config = dict(
    model='image captioner',
    dataset='photos of plants and fungi (iNaturalist)',
    train_examples=22605,
    image_size=40,
    crop_scale_min=1,
    horizontal_flip=True,
    translate=0.12,
    tokenizer='word',
    vocab_size=1482,
    encoder_arch='convnext',
    encoder_isotropic=False,
    encoder_norm='layernorm_no_bias',
    encoder_activation='gelu',
    encoder_mlp_ratio=4,
    encoder_inner_norm=False,
    encoder_drop_path=0.05,
    encoder_patch_size=[2, 2],
    encoder_depths=[2, 3, 3],
    encoder_widths=[64, 128, 256],
    encoder_kernel_size=7,
    fusion='cross_attention',
    label_smoothing=0.1,
    decoder_width=128,
    decoder_layers=10,
    decoder_norm='layernorm',
    decoder_norm_position='pre',
    decoder_activation='swiglu',
    decoder_mlp_ratio=2,
    decoder_head_dim=64,
    decoder_fused_qkv=False,
    decoder_bias='all',
    decoder_qk_norm=True,
    decoder_parallel_block=False,
    decoder_inner_norm=False,
    decoder_positions='rope',
    decoder_cross_attention_every=1,
    decoder_tie_embeddings=True,
    init='kaiming_normal',
    residual_init='none',
    optimizer='adamw',
    lr=0.0019,
    beta1=0.9,
    beta2=0.98,
    eps=1e-08,
    grad_clip=1.0,
    steps=15100,
    batch_size=64,
    epochs=42.8,
    lr_schedule='cosine',
    final_lr_fraction=0.1,
    warmup_steps=750,
    weight_decay=0.1,
)
Rows from block 4 of the image encoder of a small image captioner, named by matrix and row number. Rows with one number belong to one neuron. Each number is 128 + 24 x the weight over its row's rms, rounded and kept within 0 to 255. All counts start at 0. Numbers have three digits each. After the name is the row's rms in percent of the matrix's.
After each neuron's rows are labels from the 100 images, of 14976, where the neuron reaches its highest value: "patch colour" is the nearest of a few named colours to the mean colour under the peak. Only what is clearly more common there than usual is listed. The data: photos of plants and fungi (iNaturalist). In brackets: how many of the 100, against the usual share in percent.
# fc1: MLP up (encoder.blocks.4.mlp.fc1.weight, 512x128), inputs 0-127
# fc2: MLP down (encoder.blocks.4.mlp.fc2.weight, 128x512, transposed), outputs 0-127

fc1.33 096:135124159122127142167154145116108103141074130139159126137126187139125146109183101098122174104106141093137139112116159137137118131184111151143120140099145125146136155089178113110144116114167129116162145122107154152155182141104118168154130141101109119111112143128129088116122133104087173121108082148153120124107167125089099114134099158141156143104141092110136117120153095121160131151152
fc2.33 105:126116150140174152107145090129116119132111106154128145090134142103108126130138140142090105117080164119113107113137160155162113168159154154117087133112113125130178146140119170101090109159095138129114132160128152123136092150174129069163162101120148163143125134155102115101160149134147149115132123116094141150092131097157155143123131115150080125095121103108169113135102153134076104125113
patch colour: white (28 vs 1)

fc1.268 095:133131187149094121138130146135165122153131119127147116089158145117108132145119112152152136090155111096144120138119148216132159144102136131100147131144103135134156102111094170072126112159154115147128132088098138156098156125132149099162158145091126094134112146123125119096113165085098136141128113083129153136126170139127128149148098132140115160124113156112113119100090118094180124103135
fc2.268 105:077105119135100126151112127125134143131158122106121077128132120143153117120156125120150184133145085135149131159126104130091152091068100152098153099122110103151108123127145114149126145090132125160072170097132106133088166110103132182091147127147147105092159125094127132144106117142104162145098133102157123106143127162121102113152135148093177124161120134141124117133156125106160163153135
patch colour: white (26 vs 1)

fc1.122 103:113174127121134137157140158161114048130098121162116159149117105117119141148138114133113118101115150142131125136125125194094108137104102152115150149109120112121137130132148150085157145104097105120170148100148114092148132149121143139151132087139098150086144189109171121128138151108089166108156116146127130115141158166140100122133105128103121154108114129093126155090120128167183111121144
fc2.122 116:148163089119119100100114099123141126126074148125116155117112157130130126129119139151181146142118146140093145148113115138152104111138157100164125092153140134102120155085119102095134117104170135106136095167129149153143162136121083123142131141163103117112085164132185125174133118120142103105155094147151167132127099106123112154081178092159102131100120138112136148115123143136095088158148
patch colour: white (34 vs 1)

fc1.438 091:118164080128130149127134136150096142129168111145142168130094135107120136105114139155114138095146119136114177102133123106139122128099159109102164139106124146160112123092124113152168134135103107137182159107084126149143181133157100071117075096107057162087135134142131128155109136169122148129123140131127139143158146115172120114095121112114139146160140149107127164107113167153122115147135
fc2.438 078:156151127099092115100112179135142091096145168131143124148124126145143139118127135129157167155150107119128161140106098135140136125082137113151156090113137127104095158124167075141145102092170152088171107113118142135135137110090116142127117180166116093111115135099110124182105103112152094118130148137161132108150105134119101104154160106133167096119129175108099144107151122089132139113130
patch colour: green (30 vs 6.2)

fc1.93 106:107088152146124159144089141130070139195119111149149130116119128134145143114128065146133120130114149107152133138130130132139103166127132115137102125065142098101147171106093103120173084144096137101128132107127172137134134134115126131149090133152098120118092160131125095145148117107103134118123136112105139117092143093114123131157111135190173076155102102112183124139128117155120126130130
fc2.93 105:154155117114153125133157146144182097072107160139125124099129110127104147147157135146156162126119143101118150099136149140154133121100127123145116084141140132106141134168167109133136085125171148082149118147091142115113096114117135128162128182108108124122069091127160112140151146128116113161166112127110147087121164104136088128143113109167157117113121163082082141098105110105118113152149
patch colour: grey (76 vs 48)

fc1.182 098:120137164147160156116122144128118113176134140144144117140114134124121080143169090116114127075121132157110159120134095173126152141115153150061099166119102111166126143084149176105137130092091090107143160123121108114165182103135134131108128102104113124133170116104160105113140106135081164156157144142148122139118110149098160113157074131109111119119123139130128108138152109117155127119134
fc2.182 101:157182143102124087100124129091169121117088169138152169096102127123110133132131151115177163099108150110121120148105120120148133148106132086150126101118163139100123166093113133112129096138144158119148092151119169094155151155159113100151145133152127113107096179129159109111133131119160108125139131160165145140138099130137111134080167086179096109123137131100116137091137125141115099148116
patch colour: cyan (50 vs 0.4)

fc1.34 113:075113109114142111153108156105126146115107108111138148131134174124152126118178127139145106138118157132172140129127148148107067117134102120127102117150168116095149142092097161115191137108119146146140160113117139146097130101149132117137154117133102128100120140110177124139145086103147150125110116138112180117081143138101117076096121119108145119169112110149167102151165090159164153106140
fc2.34 113:099121117111082116140103161118129133114160127130142095135107093139147144120118130098137154139169091113158147155103088097101161105099084121096165124119132118140095131116144100180155137117137135141103148086121110118117160124098134184090109156163135093117150124101126130142092113119097142135109155121155102121152114163118102095150138134095175104174136143133100130126164106109175173124138
patch colour: pink (41 vs 4.1)

fc1.138 095:137131161132102152108134128139138172145138136189141138133118097143146123119115118119110114127139125135105186153121144101148124168142125114140170124127128123140130117092131113147152100152152128114132132107085149077124176120159133123142116148133099129082136130089110066124115176098077124101116116117121135189142125098174187146127123167113138145126156156114097143117095146151156094137093
fc2.138 100:135141153121124112054107124123129120150123145133148163158128159134108122100114152135110097110113154126116101154112109147155114166147161123134121163121154136128125169112091134101122108133088149117150109169152160132162125166166116074139148117163143139131121162143110117111138102120153120084133159152134127180126100097130160110093163100135068129097152127111167113117140135162077116124089
patch colour: green (27 vs 6.2)

fc1.309 106:088120154106152142171126150120147071131107121114126140177133124124113142122170103131124098148122134128143161130108140178107080132131091172149118112118118120078131154118143137071128160100098128153166148070119102081151149105137152145134150136140136139105145128128175150126120106137117147110145120144159116142109171163110158082099126101095116097121103118110109120133153124155176122126157
fc2.309 114:148177122122096077118122117117169108094108169122157138090130120147139152131146149127185166106152112092126138150101117153139129110125121134132140078123148116118091166102133098126122106100177157093111119143094140121137165140106123142139122162158108097109088166112190131148117112112123098125134107116159141120145110116121090138092181102153152112117122160113112157111143113116119125178145
patch colour: white (40 vs 1)

fc1.168 112:121120128116148141143142122134149144155152106147159114084132114123138116099111080081161177111137108110110163102137147131174126160114130189131127153094110146124137154126135132133124132129109134126144128110098088122139141114125152156116117111100109111096178138118159160154146153185123139116146176119141128192152178097138125157192102094115132129142124142098084110146124152120133112158150
fc2.168 095:176112094154129136127122116198112090100099111129113110113172159136126123121114144172143156161130127150103152121138151165147091099146142162130115084157077147119145146146169103123131140121171102097122117144117129154087117085081131123126106143121083112171114086139159146159139144133122100124129094090102137096110135111138129147166125116147146155094103142121128152162128134102114122144153
patch colour: brown (61 vs 35.4)

fc1.112 097:082121118132130107151110184082129123157158114158094170150162156101133112125173126137119105137167110146119093120134100195136089107158157123116142125123123075120135112115115153126159131113130137096135165115156130108116161152157129092128130120127098162101119121087163144095147109112136135116103132171095133081128121111157121102130118155124151090162128111128123095150119132077140125127170
fc2.112 125:079142139128142147170146130095143140132138138112123114106134098116137126148165113097148146091132118105147128111148135108104154123093073133081131142112133109147128094182118150168110118114121135156062169096112090092130112154136152147114146120116190119088130141120143137097120135138087181164091119114149120112141163165134105124125079159120149129159125107149110137119120116135166158136140
patch colour: white (62 vs 1); pink (26 vs 4.1)

fc1.208 099:078146142107135133157081203130101125133107143107112135148117118120107150123142141093139075151156117118135141109115099162126054132090102119088120188135113104106129140108136158126130110105075111120158144120142134094150141107112098109094138122110116151123124157163187156102129126142127163120135137132135118126125157125138127117096120133120151073138102122146120133136129097166162104148161
fc2.208 107:099142093091122153174145107118148130124133138112113106119120108129143139176164086124159141140140121099121183108152134116118150073110110098125137112145131110123131099153145115150144129107166135127087141109085098133127123098123109174125108162110114138091125139119167140179115149129088149170152123136154147078134163139121057136112106144124163109143093153142109151119112120115161137129172
patch colour: pink (44 vs 4.1)

fc1.392 093:129160173115102145146119083176121155162116100157180111063124102119117134126106124120087156102127114142142150104154119114127171161151104145135143090144105168103141150118128093146123118128154116124127094157143135133129138127153158124135118066101114106114174139120096120137125165132119121092109097108091161130170147106183104107129142125130139163152116142158115108079101144134127120131141
fc2.392 076:165155118135126104107128143122159069080134140157171105110117121111105172133095165131122130124127135089155134128106132146143131133159151145140116102121146158116141168110172121131160099140139149059176102139107163149153119127123108116140115190146092120154103118150124122150142131101148070120134132109093122131119105119158112123142180072129139108129101158102118160103126119103120126148148
patch colour: green (37 vs 6.2)

fc1.117 107:141150147135128172128158113119119119119125137147159150173067119126129125116119086096137139112119141165089143077149127128162138141109132169083159120109167148163111161104110113110147139129098158140166185123115110135114144155130108133106114088097098145154119107111146114148121146145109167095157144168136075185154133111104106135146105115129130146138139109118107093103115162115143107159106
fc2.117 112:114105102159124164169137109143100171159096100102098117109115137119150086151108107111130126148139126172117126110131137097095101100160102122118134144165110138160143092138100105152122176101121087157093153116145106140113119114107115162094101090100121112150160131131177159134114142139082151148110112137116119141129152157121142166100090154114126154135139080168135169150127127173137141149138
patch colour: black (29 vs 3.9)

fc1.124 107:140153147132132136143115147119109074161125086153145152112094124129122121120124102101139175140114140114123161118118147121110127130139103137148107117124107122102117126076170141111166113115157109138145133129117151139157199164128104159157120140108109133064153176119146079140119125083094147128091113142144161137096152118136164106129105175134185140150180101120110138121138123153136104115154
fc2.124 104:111154150133162140142146124088144135151117136138101161128109118100101124155159125107128106084084164121147113112139158122123129163125125122092094136081164146141150119142068169128108109167090139152123123118133152109161097173188141092136164096107180147124116168146124122091152145128142166139104122153147120144108147130153159118080103113142091124135117099114127111106118133171115116113124
patch colour: brown (64 vs 35.4)

fc1.173 109:133133130123150138102139135146137129121134101187104126174122133110171127161128144138091125141154145178093139162108109116137112114101157107122177115116109131166094097114159116116129121157156159119135123112117082079141165164139108106151094117148090164084140154106108096114124150156073139132137137111118095152172119143151173116139120141119101149117163145089114147126116165141146108151098
fc2.173 102:115144148097145091078128141118150086106160137166181119136140119125102166111121156119079109107101144093141130135098122149153152155130145136135123164120143135110127176120150145112132080154089163109139132134120161111163131142187102101145132161171142146103115131134098085111151127104165129118140173138113114141114118105147120093147155099130124115112113163082149087095136118104113120117096
patch colour: green (30 vs 6.2)

fc1.47 090:125152155170155107130112178100136141159141132139117143153136147153115114128213095110125114116139105147134128126116111141112132129159144151098145160138107125139125123075118174111116128087129139118166162102123105096134150134184153094103122110110144157125154133121180109118115124121046131182147105131112108155135126131110153129141081155122105143118134142121110114083150168120140129140126
fc2.47 100:091173139121121092136138134081148169121125134143149115110094112107120113150156131094178155129117127111148133134110134086100142097091101103114114095120158145139125136092121100163166114126161166141100128114108136114131172126139134149106131138136115120098138152138169113163131141103115144154124141139178116110117126160145065153088158098102148100162092150116116160087116101133159151161161
patch colour: cyan (50 vs 0.4)

fc1.69 107:112135135136182147147171135141130130122104107138139120139132148123133126162149114130113124129158144126148157115107090116166139121098161167120168152115125176132078094086122094103155110105177169115156154111119081119141160146161135109147105102070107161135135152165101127130131136159095167109123117136144102152185159110126113095127089130124108153120169141101113157123135149142152141144138
fc2.69 099:140138154111121090086104132126126138113131128159159146133104115093105118114104161104124107133105154135135139159066109109118126153143117125141125122136137179149114173078128104153148114150113127132150119117147168129131176120140117129115082144185096122149127134152127084141152125086177090093111151144134100169108095141155122138123175084127118105153147159085121153108143083136138143114104
patch colour: green (33 vs 6.2)

fc1.164 097:093170159119121112124126122123157114159137122142132153118124134127136097137138097105106164160120111133139148114141117148098102115138132144112124135154122115120127132065164108109104124132133090151160111084083107120177184145093122180119142153098080144070171172111149113108132138131069152126115130161132129144132166175157146129140103143105136145107120127078106156159141134131134139132144
fc2.164 108:100116176126133115120117096140120079104168111142165101085189128139128170113175154118096124114108125104147091157112139165140144159132124187100131155094109118150119164117153175128100118135077141143085163125140149120119136140157154099129146129167139135111141112132092113097142113106135157132089162087125110141116119118149143095170140113114134126115110134119159081134127125114115134136101
patch colour: white (28 vs 1)