A small image captioner, trained from scratch.
Model: 5.14M parameters, 40-pixel images, encoder arch convnext, encoder norm layernorm_no_bias, encoder activation gelu, encoder patch size [2, 2], encoder depths [2, 3, 3], encoder widths [64, 128, 256], decoder width 128, decoder layers 10, decoder norm layernorm, decoder activation swiglu.
Training: 15100 steps, batches of 64.
Data: trained on photos of plants and fungi (iNaturalist), 22605 training examples.
Rows from block 4 of the text decoder, named by matrix and row number. Rows with one number belong to one neuron. Each number is 200 + 20 x the weight over the matrix's rms, rounded and kept within 0 to 999. All counts start at 0.
# gate: MLP gate (decoder.blocks.4.mlp.gate.weight, 256x128), inputs 43-85
# fc1: MLP up (decoder.blocks.4.mlp.fc1.weight, 256x128), inputs 43-85
# fc2: MLP down (decoder.blocks.4.mlp.fc2.weight, 128x256, transposed), outputs 43-85
gate.141,196,222,173,203,184,200,246,229,198,203,193,201,230,220,199,185,218,233,186,190,172,224,194,182,215,211,220,200,201,218,183,153,226,189,180,193,190,213,178,193,154,186,198
fc1.141,245,204,197,185,243,194,173,182,220,211,185,199,208,207,195,209,248,220,229,231,219,206,227,233,190,189,207,202,218,225,185,188,169,203,134,192,198,201,207,201,183,206,215
fc2.141,195,203,194,215,209,245,177,192,211,185,206,193,196,204,216,201,152,177,241,183,187,156,225,274,190,205,209,210,215,192,205,179,176,193,180,196,184,213,210,229,201,205,206
gate.142,190,205,218,219,206,192,180,141,212,226,221,203,184,209,209,204,194,232,184,249,221,209,200,233,223,233,218,199,193,179,208,223,202,193,208,168,212,193,201,166,195,169,166
fc1.142,213,231,215,200,227,209,234,180,218,160,211,223,215,209,208,160,214,219,192,149,177,168,234,223,152,194,192,161,209,193,193,195,188,176,196,180,185,199,194,185,166,210,176
fc2.142,187,192,231,202,190,192,216,194,179,160,217,194,217,239,187,193,216,200,188,215,143,165,207,220,161,189,226,196,200,167,201,214,188,221,182,216,223,214,171,214,195,225,198
gate.143,216,222,180,245,209,199,189,175,206,190,192,227,231,205,191,196,196,191,231,195,205,207,217,201,182,203,221,216,212,184,184,185,223,230,193,192,207,189,216,202,198,212,187
fc1.143,212,202,180,176,203,186,192,218,203,194,219,198,203,174,139,209,205,182,191,210,184,200,208,183,202,195,219,219,194,202,189,192,184,213,223,228,225,201,176,206,163,178,225
fc2.143,199,215,162,215,201,235,204,221,210,178,231,177,224,203,163,192,186,196,232,197,207,186,246,193,196,194,209,199,182,178,223,210,213,188,199,198,181,181,208,200,216,212,173
gate.144,187,222,247,189,206,198,234,174,232,196,223,223,215,216,169,209,184,188,179,212,184,198,214,177,224,214,215,178,203,227,218,225,209,199,205,200,213,193,181,205,184,244,205
fc1.144,226,175,167,240,181,224,190,188,189,224,207,219,225,182,191,195,197,201,208,193,181,196,215,235,189,189,189,201,195,202,191,179,154,170,257,211,192,190,176,236,243,166,196
fc2.144,220,172,231,189,145,243,192,173,190,223,166,224,195,216,198,188,161,207,261,196,186,199,200,207,179,243,194,215,200,163,175,150,181,182,218,195,210,183,219,186,220,203,191
gate.145,158,204,209,220,182,198,166,200,218,214,209,172,198,184,182,218,174,184,212,190,164,198,212,187,228,212,187,192,201,176,185,255,212,201,193,191,210,220,179,182,190,175,206
fc1.145,192,185,245,213,179,218,187,198,219,188,195,179,147,159,211,201,209,206,225,191,163,209,242,199,203,193,159,221,215,184,204,178,191,219,228,214,229,225,182,173,194,205,168
fc2.145,199,193,269,170,230,185,193,189,205,202,198,174,208,180,194,186,193,179,194,199,179,220,225,211,172,210,177,205,229,155,177,195,200,206,189,189,203,202,195,187,197,191,189
gate.146,189,179,214,220,158,147,176,189,214,236,207,200,165,196,216,184,172,180,186,225,218,192,195,183,202,210,199,184,171,181,202,208,205,204,156,176,216,200,205,203,188,192,158
fc1.146,208,232,238,213,179,196,246,168,161,165,191,215,235,212,170,201,235,183,215,199,198,212,216,209,222,209,224,203,217,223,188,203,231,207,184,218,181,192,213,178,196,186,247
fc2.146,198,168,176,213,223,228,189,214,155,173,171,170,211,211,181,207,241,193,181,199,227,209,220,200,183,234,204,175,230,195,220,176,222,199,175,196,199,186,178,220,195,205,187
gate.147,233,209,196,152,169,163,179,186,181,212,167,169,157,177,237,215,218,212,190,192,218,183,190,226,232,188,195,168,197,185,219,238,200,220,195,174,219,229,194,172,192,188,201
fc1.147,202,224,203,176,168,204,195,190,204,186,209,231,219,227,190,199,208,171,251,199,211,211,205,196,229,191,260,234,210,200,186,193,190,237,160,237,205,219,179,179,189,191,202
fc2.147,214,196,192,153,182,235,215,175,196,199,224,216,184,198,214,235,190,209,162,165,217,165,202,203,174,179,192,175,209,204,187,197,176,190,176,239,195,223,232,179,217,239,192
gate.148,194,197,242,171,207,206,194,220,187,211,178,204,168,210,161,202,191,207,206,186,178,177,189,215,202,214,183,211,210,148,205,194,185,233,145,190,187,157,213,215,173,203,180
fc1.148,222,183,206,190,218,182,173,233,194,184,189,192,155,175,189,206,177,177,193,205,217,173,186,207,200,147,191,175,194,184,194,195,197,212,178,177,208,212,219,216,182,242,220
fc2.148,253,187,232,202,199,203,201,235,160,184,214,202,201,197,186,224,232,207,190,178,221,203,178,206,180,177,198,206,183,203,209,242,202,194,218,204,173,195,184,171,168,211,210
gate.149,173,174,212,215,175,229,175,187,241,225,184,215,212,197,217,210,195,223,163,189,219,210,192,236,216,230,247,229,163,166,231,206,224,186,154,174,230,172,227,180,197,187,220
fc1.149,232,180,217,188,191,211,198,219,176,182,195,206,196,180,161,211,188,252,203,230,181,191,196,215,209,222,188,208,197,227,248,204,230,164,192,207,201,217,193,200,248,193,206
fc2.149,227,196,184,200,213,149,188,189,193,190,227,174,207,181,187,246,187,194,191,223,237,227,213,186,193,213,196,194,219,204,217,156,253,198,200,181,181,201,203,182,200,210,170
gate.150,192,196,181,225,176,208,221,174,202,191,190,175,255,191,200,197,200,164,181,189,198,211,225,185,181,187,210,222,223,173,183,193,211,222,203,226,216,233,265,199,213,203,190
fc1.150,211,201,178,225,215,180,217,211,204,182,206,183,183,205,243,182,205,209,198,206,163,190,224,218,210,244,228,202,197,171,200,213,204,193,195,239,214,239,182,211,200,192,196
fc2.150,189,202,209,204,198,166,172,192,228,190,168,213,195,219,217,174,229,205,208,186,227,179,193,176,209,219,241,167,198,232,226,181,191,182,230,219,209,190,231,182,200,212,197
gate.151,172,170,193,201,220,193,214,239,192,178,192,223,206,205,210,191,186,231,170,197,206,212,218,215,170,191,188,195,208,214,164,194,182,167,162,187,188,189,177,244,208,199,219
fc1.151,187,185,182,216,227,196,205,225,215,180,206,192,188,178,196,186,211,213,196,223,208,186,200,216,191,182,196,195,246,210,221,211,199,178,199,204,202,191,217,191,205,198,206
fc2.151,210,162,177,197,223,201,185,209,173,197,217,209,191,226,183,150,201,209,162,181,192,178,195,184,189,154,212,188,241,216,215,198,191,199,221,164,205,195,197,185,208,195,192
gate.152,200,211,170,230,187,189,183,202,190,186,189,197,202,202,193,199,192,230,206,220,214,184,216,209,212,187,185,182,168,188,211,187,193,209,228,229,203,227,196,159,148,196,220
fc1.152,201,208,208,180,172,178,207,177,200,163,191,208,179,201,262,215,212,219,184,209,228,189,174,181,224,209,189,216,191,191,205,187,184,187,185,197,198,197,210,181,156,205,210
fc2.152,197,205,213,202,195,193,199,194,229,233,182,174,218,181,256,150,214,200,201,203,185,199,197,201,184,186,181,192,196,188,170,187,204,219,177,204,208,187,210,167,174,213,194
gate.153,215,213,209,193,183,173,212,187,209,183,196,177,189,206,202,211,201,194,173,193,190,220,187,230,181,213,195,199,196,225,215,213,199,202,190,183,188,203,196,190,220,179,214
fc1.153,191,208,188,188,193,207,205,184,184,190,212,183,190,202,204,190,207,200,176,205,224,231,189,209,195,194,178,199,232,196,190,181,199,187,177,198,197,178,208,213,199,216,194
fc2.153,127,179,219,215,201,220,203,210,201,161,231,217,223,214,194,196,186,194,188,189,239,190,201,182,208,219,180,230,168,201,233,202,211,206,194,201,199,212,178,210,176,201,237
gate.154,177,178,181,203,198,170,222,206,251,194,223,208,206,249,215,239,170,227,196,189,149,182,191,189,186,225,174,218,190,192,192,197,222,223,200,210,199,188,184,174,214,202,193
fc1.154,187,143,199,194,164,197,184,214,213,201,174,188,169,199,194,213,249,207,202,237,240,178,221,189,212,195,198,202,203,193,188,212,191,206,191,188,168,233,223,215,209,237,184
fc2.154,229,208,189,192,214,182,246,173,227,161,189,236,199,221,205,196,178,174,185,197,169,151,243,215,193,200,214,226,201,223,228,194,219,197,186,218,231,194,223,216,199,205,180
gate.155,171,189,197,196,189,174,192,225,189,183,187,187,209,245,210,205,194,233,175,212,217,174,181,200,215,185,187,207,190,201,227,208,199,188,222,187,212,207,218,216,206,221,195
fc1.155,195,213,206,198,217,191,199,198,197,199,166,218,218,204,206,237,203,201,172,212,225,202,178,181,239,205,182,207,167,197,200,220,188,194,232,179,205,202,201,197,182,228,200
fc2.155,205,195,222,216,223,203,216,222,169,223,177,215,204,204,212,188,192,181,210,233,208,201,178,175,214,164,205,191,212,208,201,215,195,203,183,170,207,149,187,193,193,170,191
gate.156,210,186,231,207,231,192,220,217,185,193,210,201,167,185,218,183,185,225,195,191,209,170,172,221,211,198,205,181,209,204,202,220,186,206,236,192,185,200,216,205,201,181,188
fc1.156,201,208,206,213,183,209,192,201,201,175,164,233,186,218,174,235,186,168,217,208,195,217,158,191,221,201,180,192,223,190,222,192,205,236,186,179,206,178,181,173,201,203,207
fc2.156,211,182,185,205,186,207,213,196,203,226,154,212,221,219,176,191,205,217,225,211,194,190,207,221,180,182,193,215,223,202,190,202,169,201,201,217,168,187,195,200,197,186,188
gate.157,200,188,214,213,220,190,180,189,200,200,223,208,208,200,223,212,206,189,199,217,190,204,186,193,189,216,179,216,168,197,164,198,199,210,189,194,201,200,188,197,201,211,202
fc1.157,205,198,198,257,198,206,204,211,198,208,212,210,214,183,211,209,227,175,212,178,192,209,201,169,211,211,200,225,200,195,210,211,169,202,216,203,208,192,213,187,151,194,207
fc2.157,216,202,222,193,198,206,192,194,216,197,195,179,188,189,201,205,193,202,216,192,204,207,229,211,197,195,191,208,195,183,194,219,197,193,202,205,184,209,218,169,214,188,197
gate.158,166,190,232,197,170,178,187,216,193,162,199,221,221,219,193,195,209,202,182,174,201,218,207,173,229,215,187,195,199,204,206,210,230,214,224,162,201,231,262,205,159,209,221
fc1.158,163,188,195,187,210,225,183,202,211,191,168,196,221,184,189,187,216,163,216,183,184,190,232,228,199,198,225,179,229,176,219,230,214,213,214,187,208,230,191,208,200,174,206
fc2.158,144,199,199,161,203,211,213,187,204,212,224,197,223,201,226,195,161,193,174,199,191,159,249,185,198,212,231,203,183,194,187,196,210,201,225,190,191,191,216,200,191,204,173
gate.159,171,178,230,173,196,205,186,197,234,201,208,186,202,220,203,190,181,205,184,206,189,239,216,201,192,226,228,211,199,198,205,171,210,190,193,210,168,179,198,210,207,204,198
fc1.159,219,216,202,216,157,190,206,179,187,204,195,178,209,168,206,197,181,210,187,206,224,197,182,197,217,210,195,165,203,219,176,236,222,216,206,191,204,191,221,213,200,187,159
fc2.159,223,240,218,181,233,210,214,169,213,203,193,220,224,189,207,187,154,170,189,211,181,205,187,182,213,172,159,196,204,226,232,190,225,182,216,219,195,202,177,173,215,166,204
gate.160,204,213,169,215,196,231,191,201,223,226,218,196,202,186,219,253,174,215,200,180,190,195,195,224,215,218,189,225,215,186,159,235,191,198,206,186,210,172,184,162,221,167,187
fc1.160,220,217,221,203,168,217,175,204,182,186,204,194,199,180,194,191,225,204,205,184,183,215,151,204,185,220,206,200,231,240,225,201,186,190,206,221,184,214,204,182,171,190,165
fc2.160,197,186,230,178,190,164,186,176,219,231,199,166,228,173,176,236,206,201,210,197,227,202,238,211,231,199,213,199,179,179,185,197,225,202,212,223,205,200,188,185,198,203,203
gate.161,224,228,213,189,190,215,163,213,187,194,210,236,212,179,192,157,188,203,241,214,191,224,211,216,174,174,245,199,206,216,206,218,210,225,206,177,210,165,192,205,187,167,196
fc1.161,217,177,190,189,202,240,185,242,187,186,212,203,216,225,194,188,172,174,249,197,175,225,212,194,196,209,210,194,200,232,217,212,200,190,182,231,188,201,186,212,179,209,231
fc2.161,258,209,213,186,216,210,214,186,182,203,209,196,203,204,183,202,211,144,190,201,162,199,232,206,190,178,205,202,195,213,181,219,184,189,206,211,203,202,170,196,188,223,208
gate.162,247,171,225,195,202,216,193,245,218,199,238,192,194,202,194,172,153,194,189,195,171,227,195,223,232,191,212,176,206,220,183,186,175,179,239,207,209,194,188,206,187,205,186
fc1.162,217,233,236,184,167,201,187,172,206,168,190,178,182,198,205,229,244,192,213,217,240,212,193,185,201,224,188,174,227,187,203,170,205,182,194,160,173,188,201,201,181,217,196
fc2.162,190,175,216,202,244,172,184,179,203,208,190,182,206,166,192,203,199,193,229,176,251,206,209,212,174,206,202,190,231,233,168,173,203,169,170,181,192,183,228,199,213,214,204
gate.163,192,191,170,230,165,220,192,179,218,221,151,241,191,216,210,174,193,213,199,201,171,195,226,214,216,180,190,184,187,207,198,190,207,222,202,201,194,204,258,198,189,254,177
fc1.163,198,208,179,199,213,200,185,178,218,225,194,234,179,172,218,192,184,211,190,186,194,213,164,203,182,186,205,166,168,203,236,206,196,212,245,183,220,219,201,209,197,149,187
fc2.163,176,198,219,176,173,225,194,197,219,212,243,188,225,211,195,191,221,211,215,202,217,197,224,191,171,185,211,184,193,200,191,234,184,214,205,203,255,211,239,178,180,198,217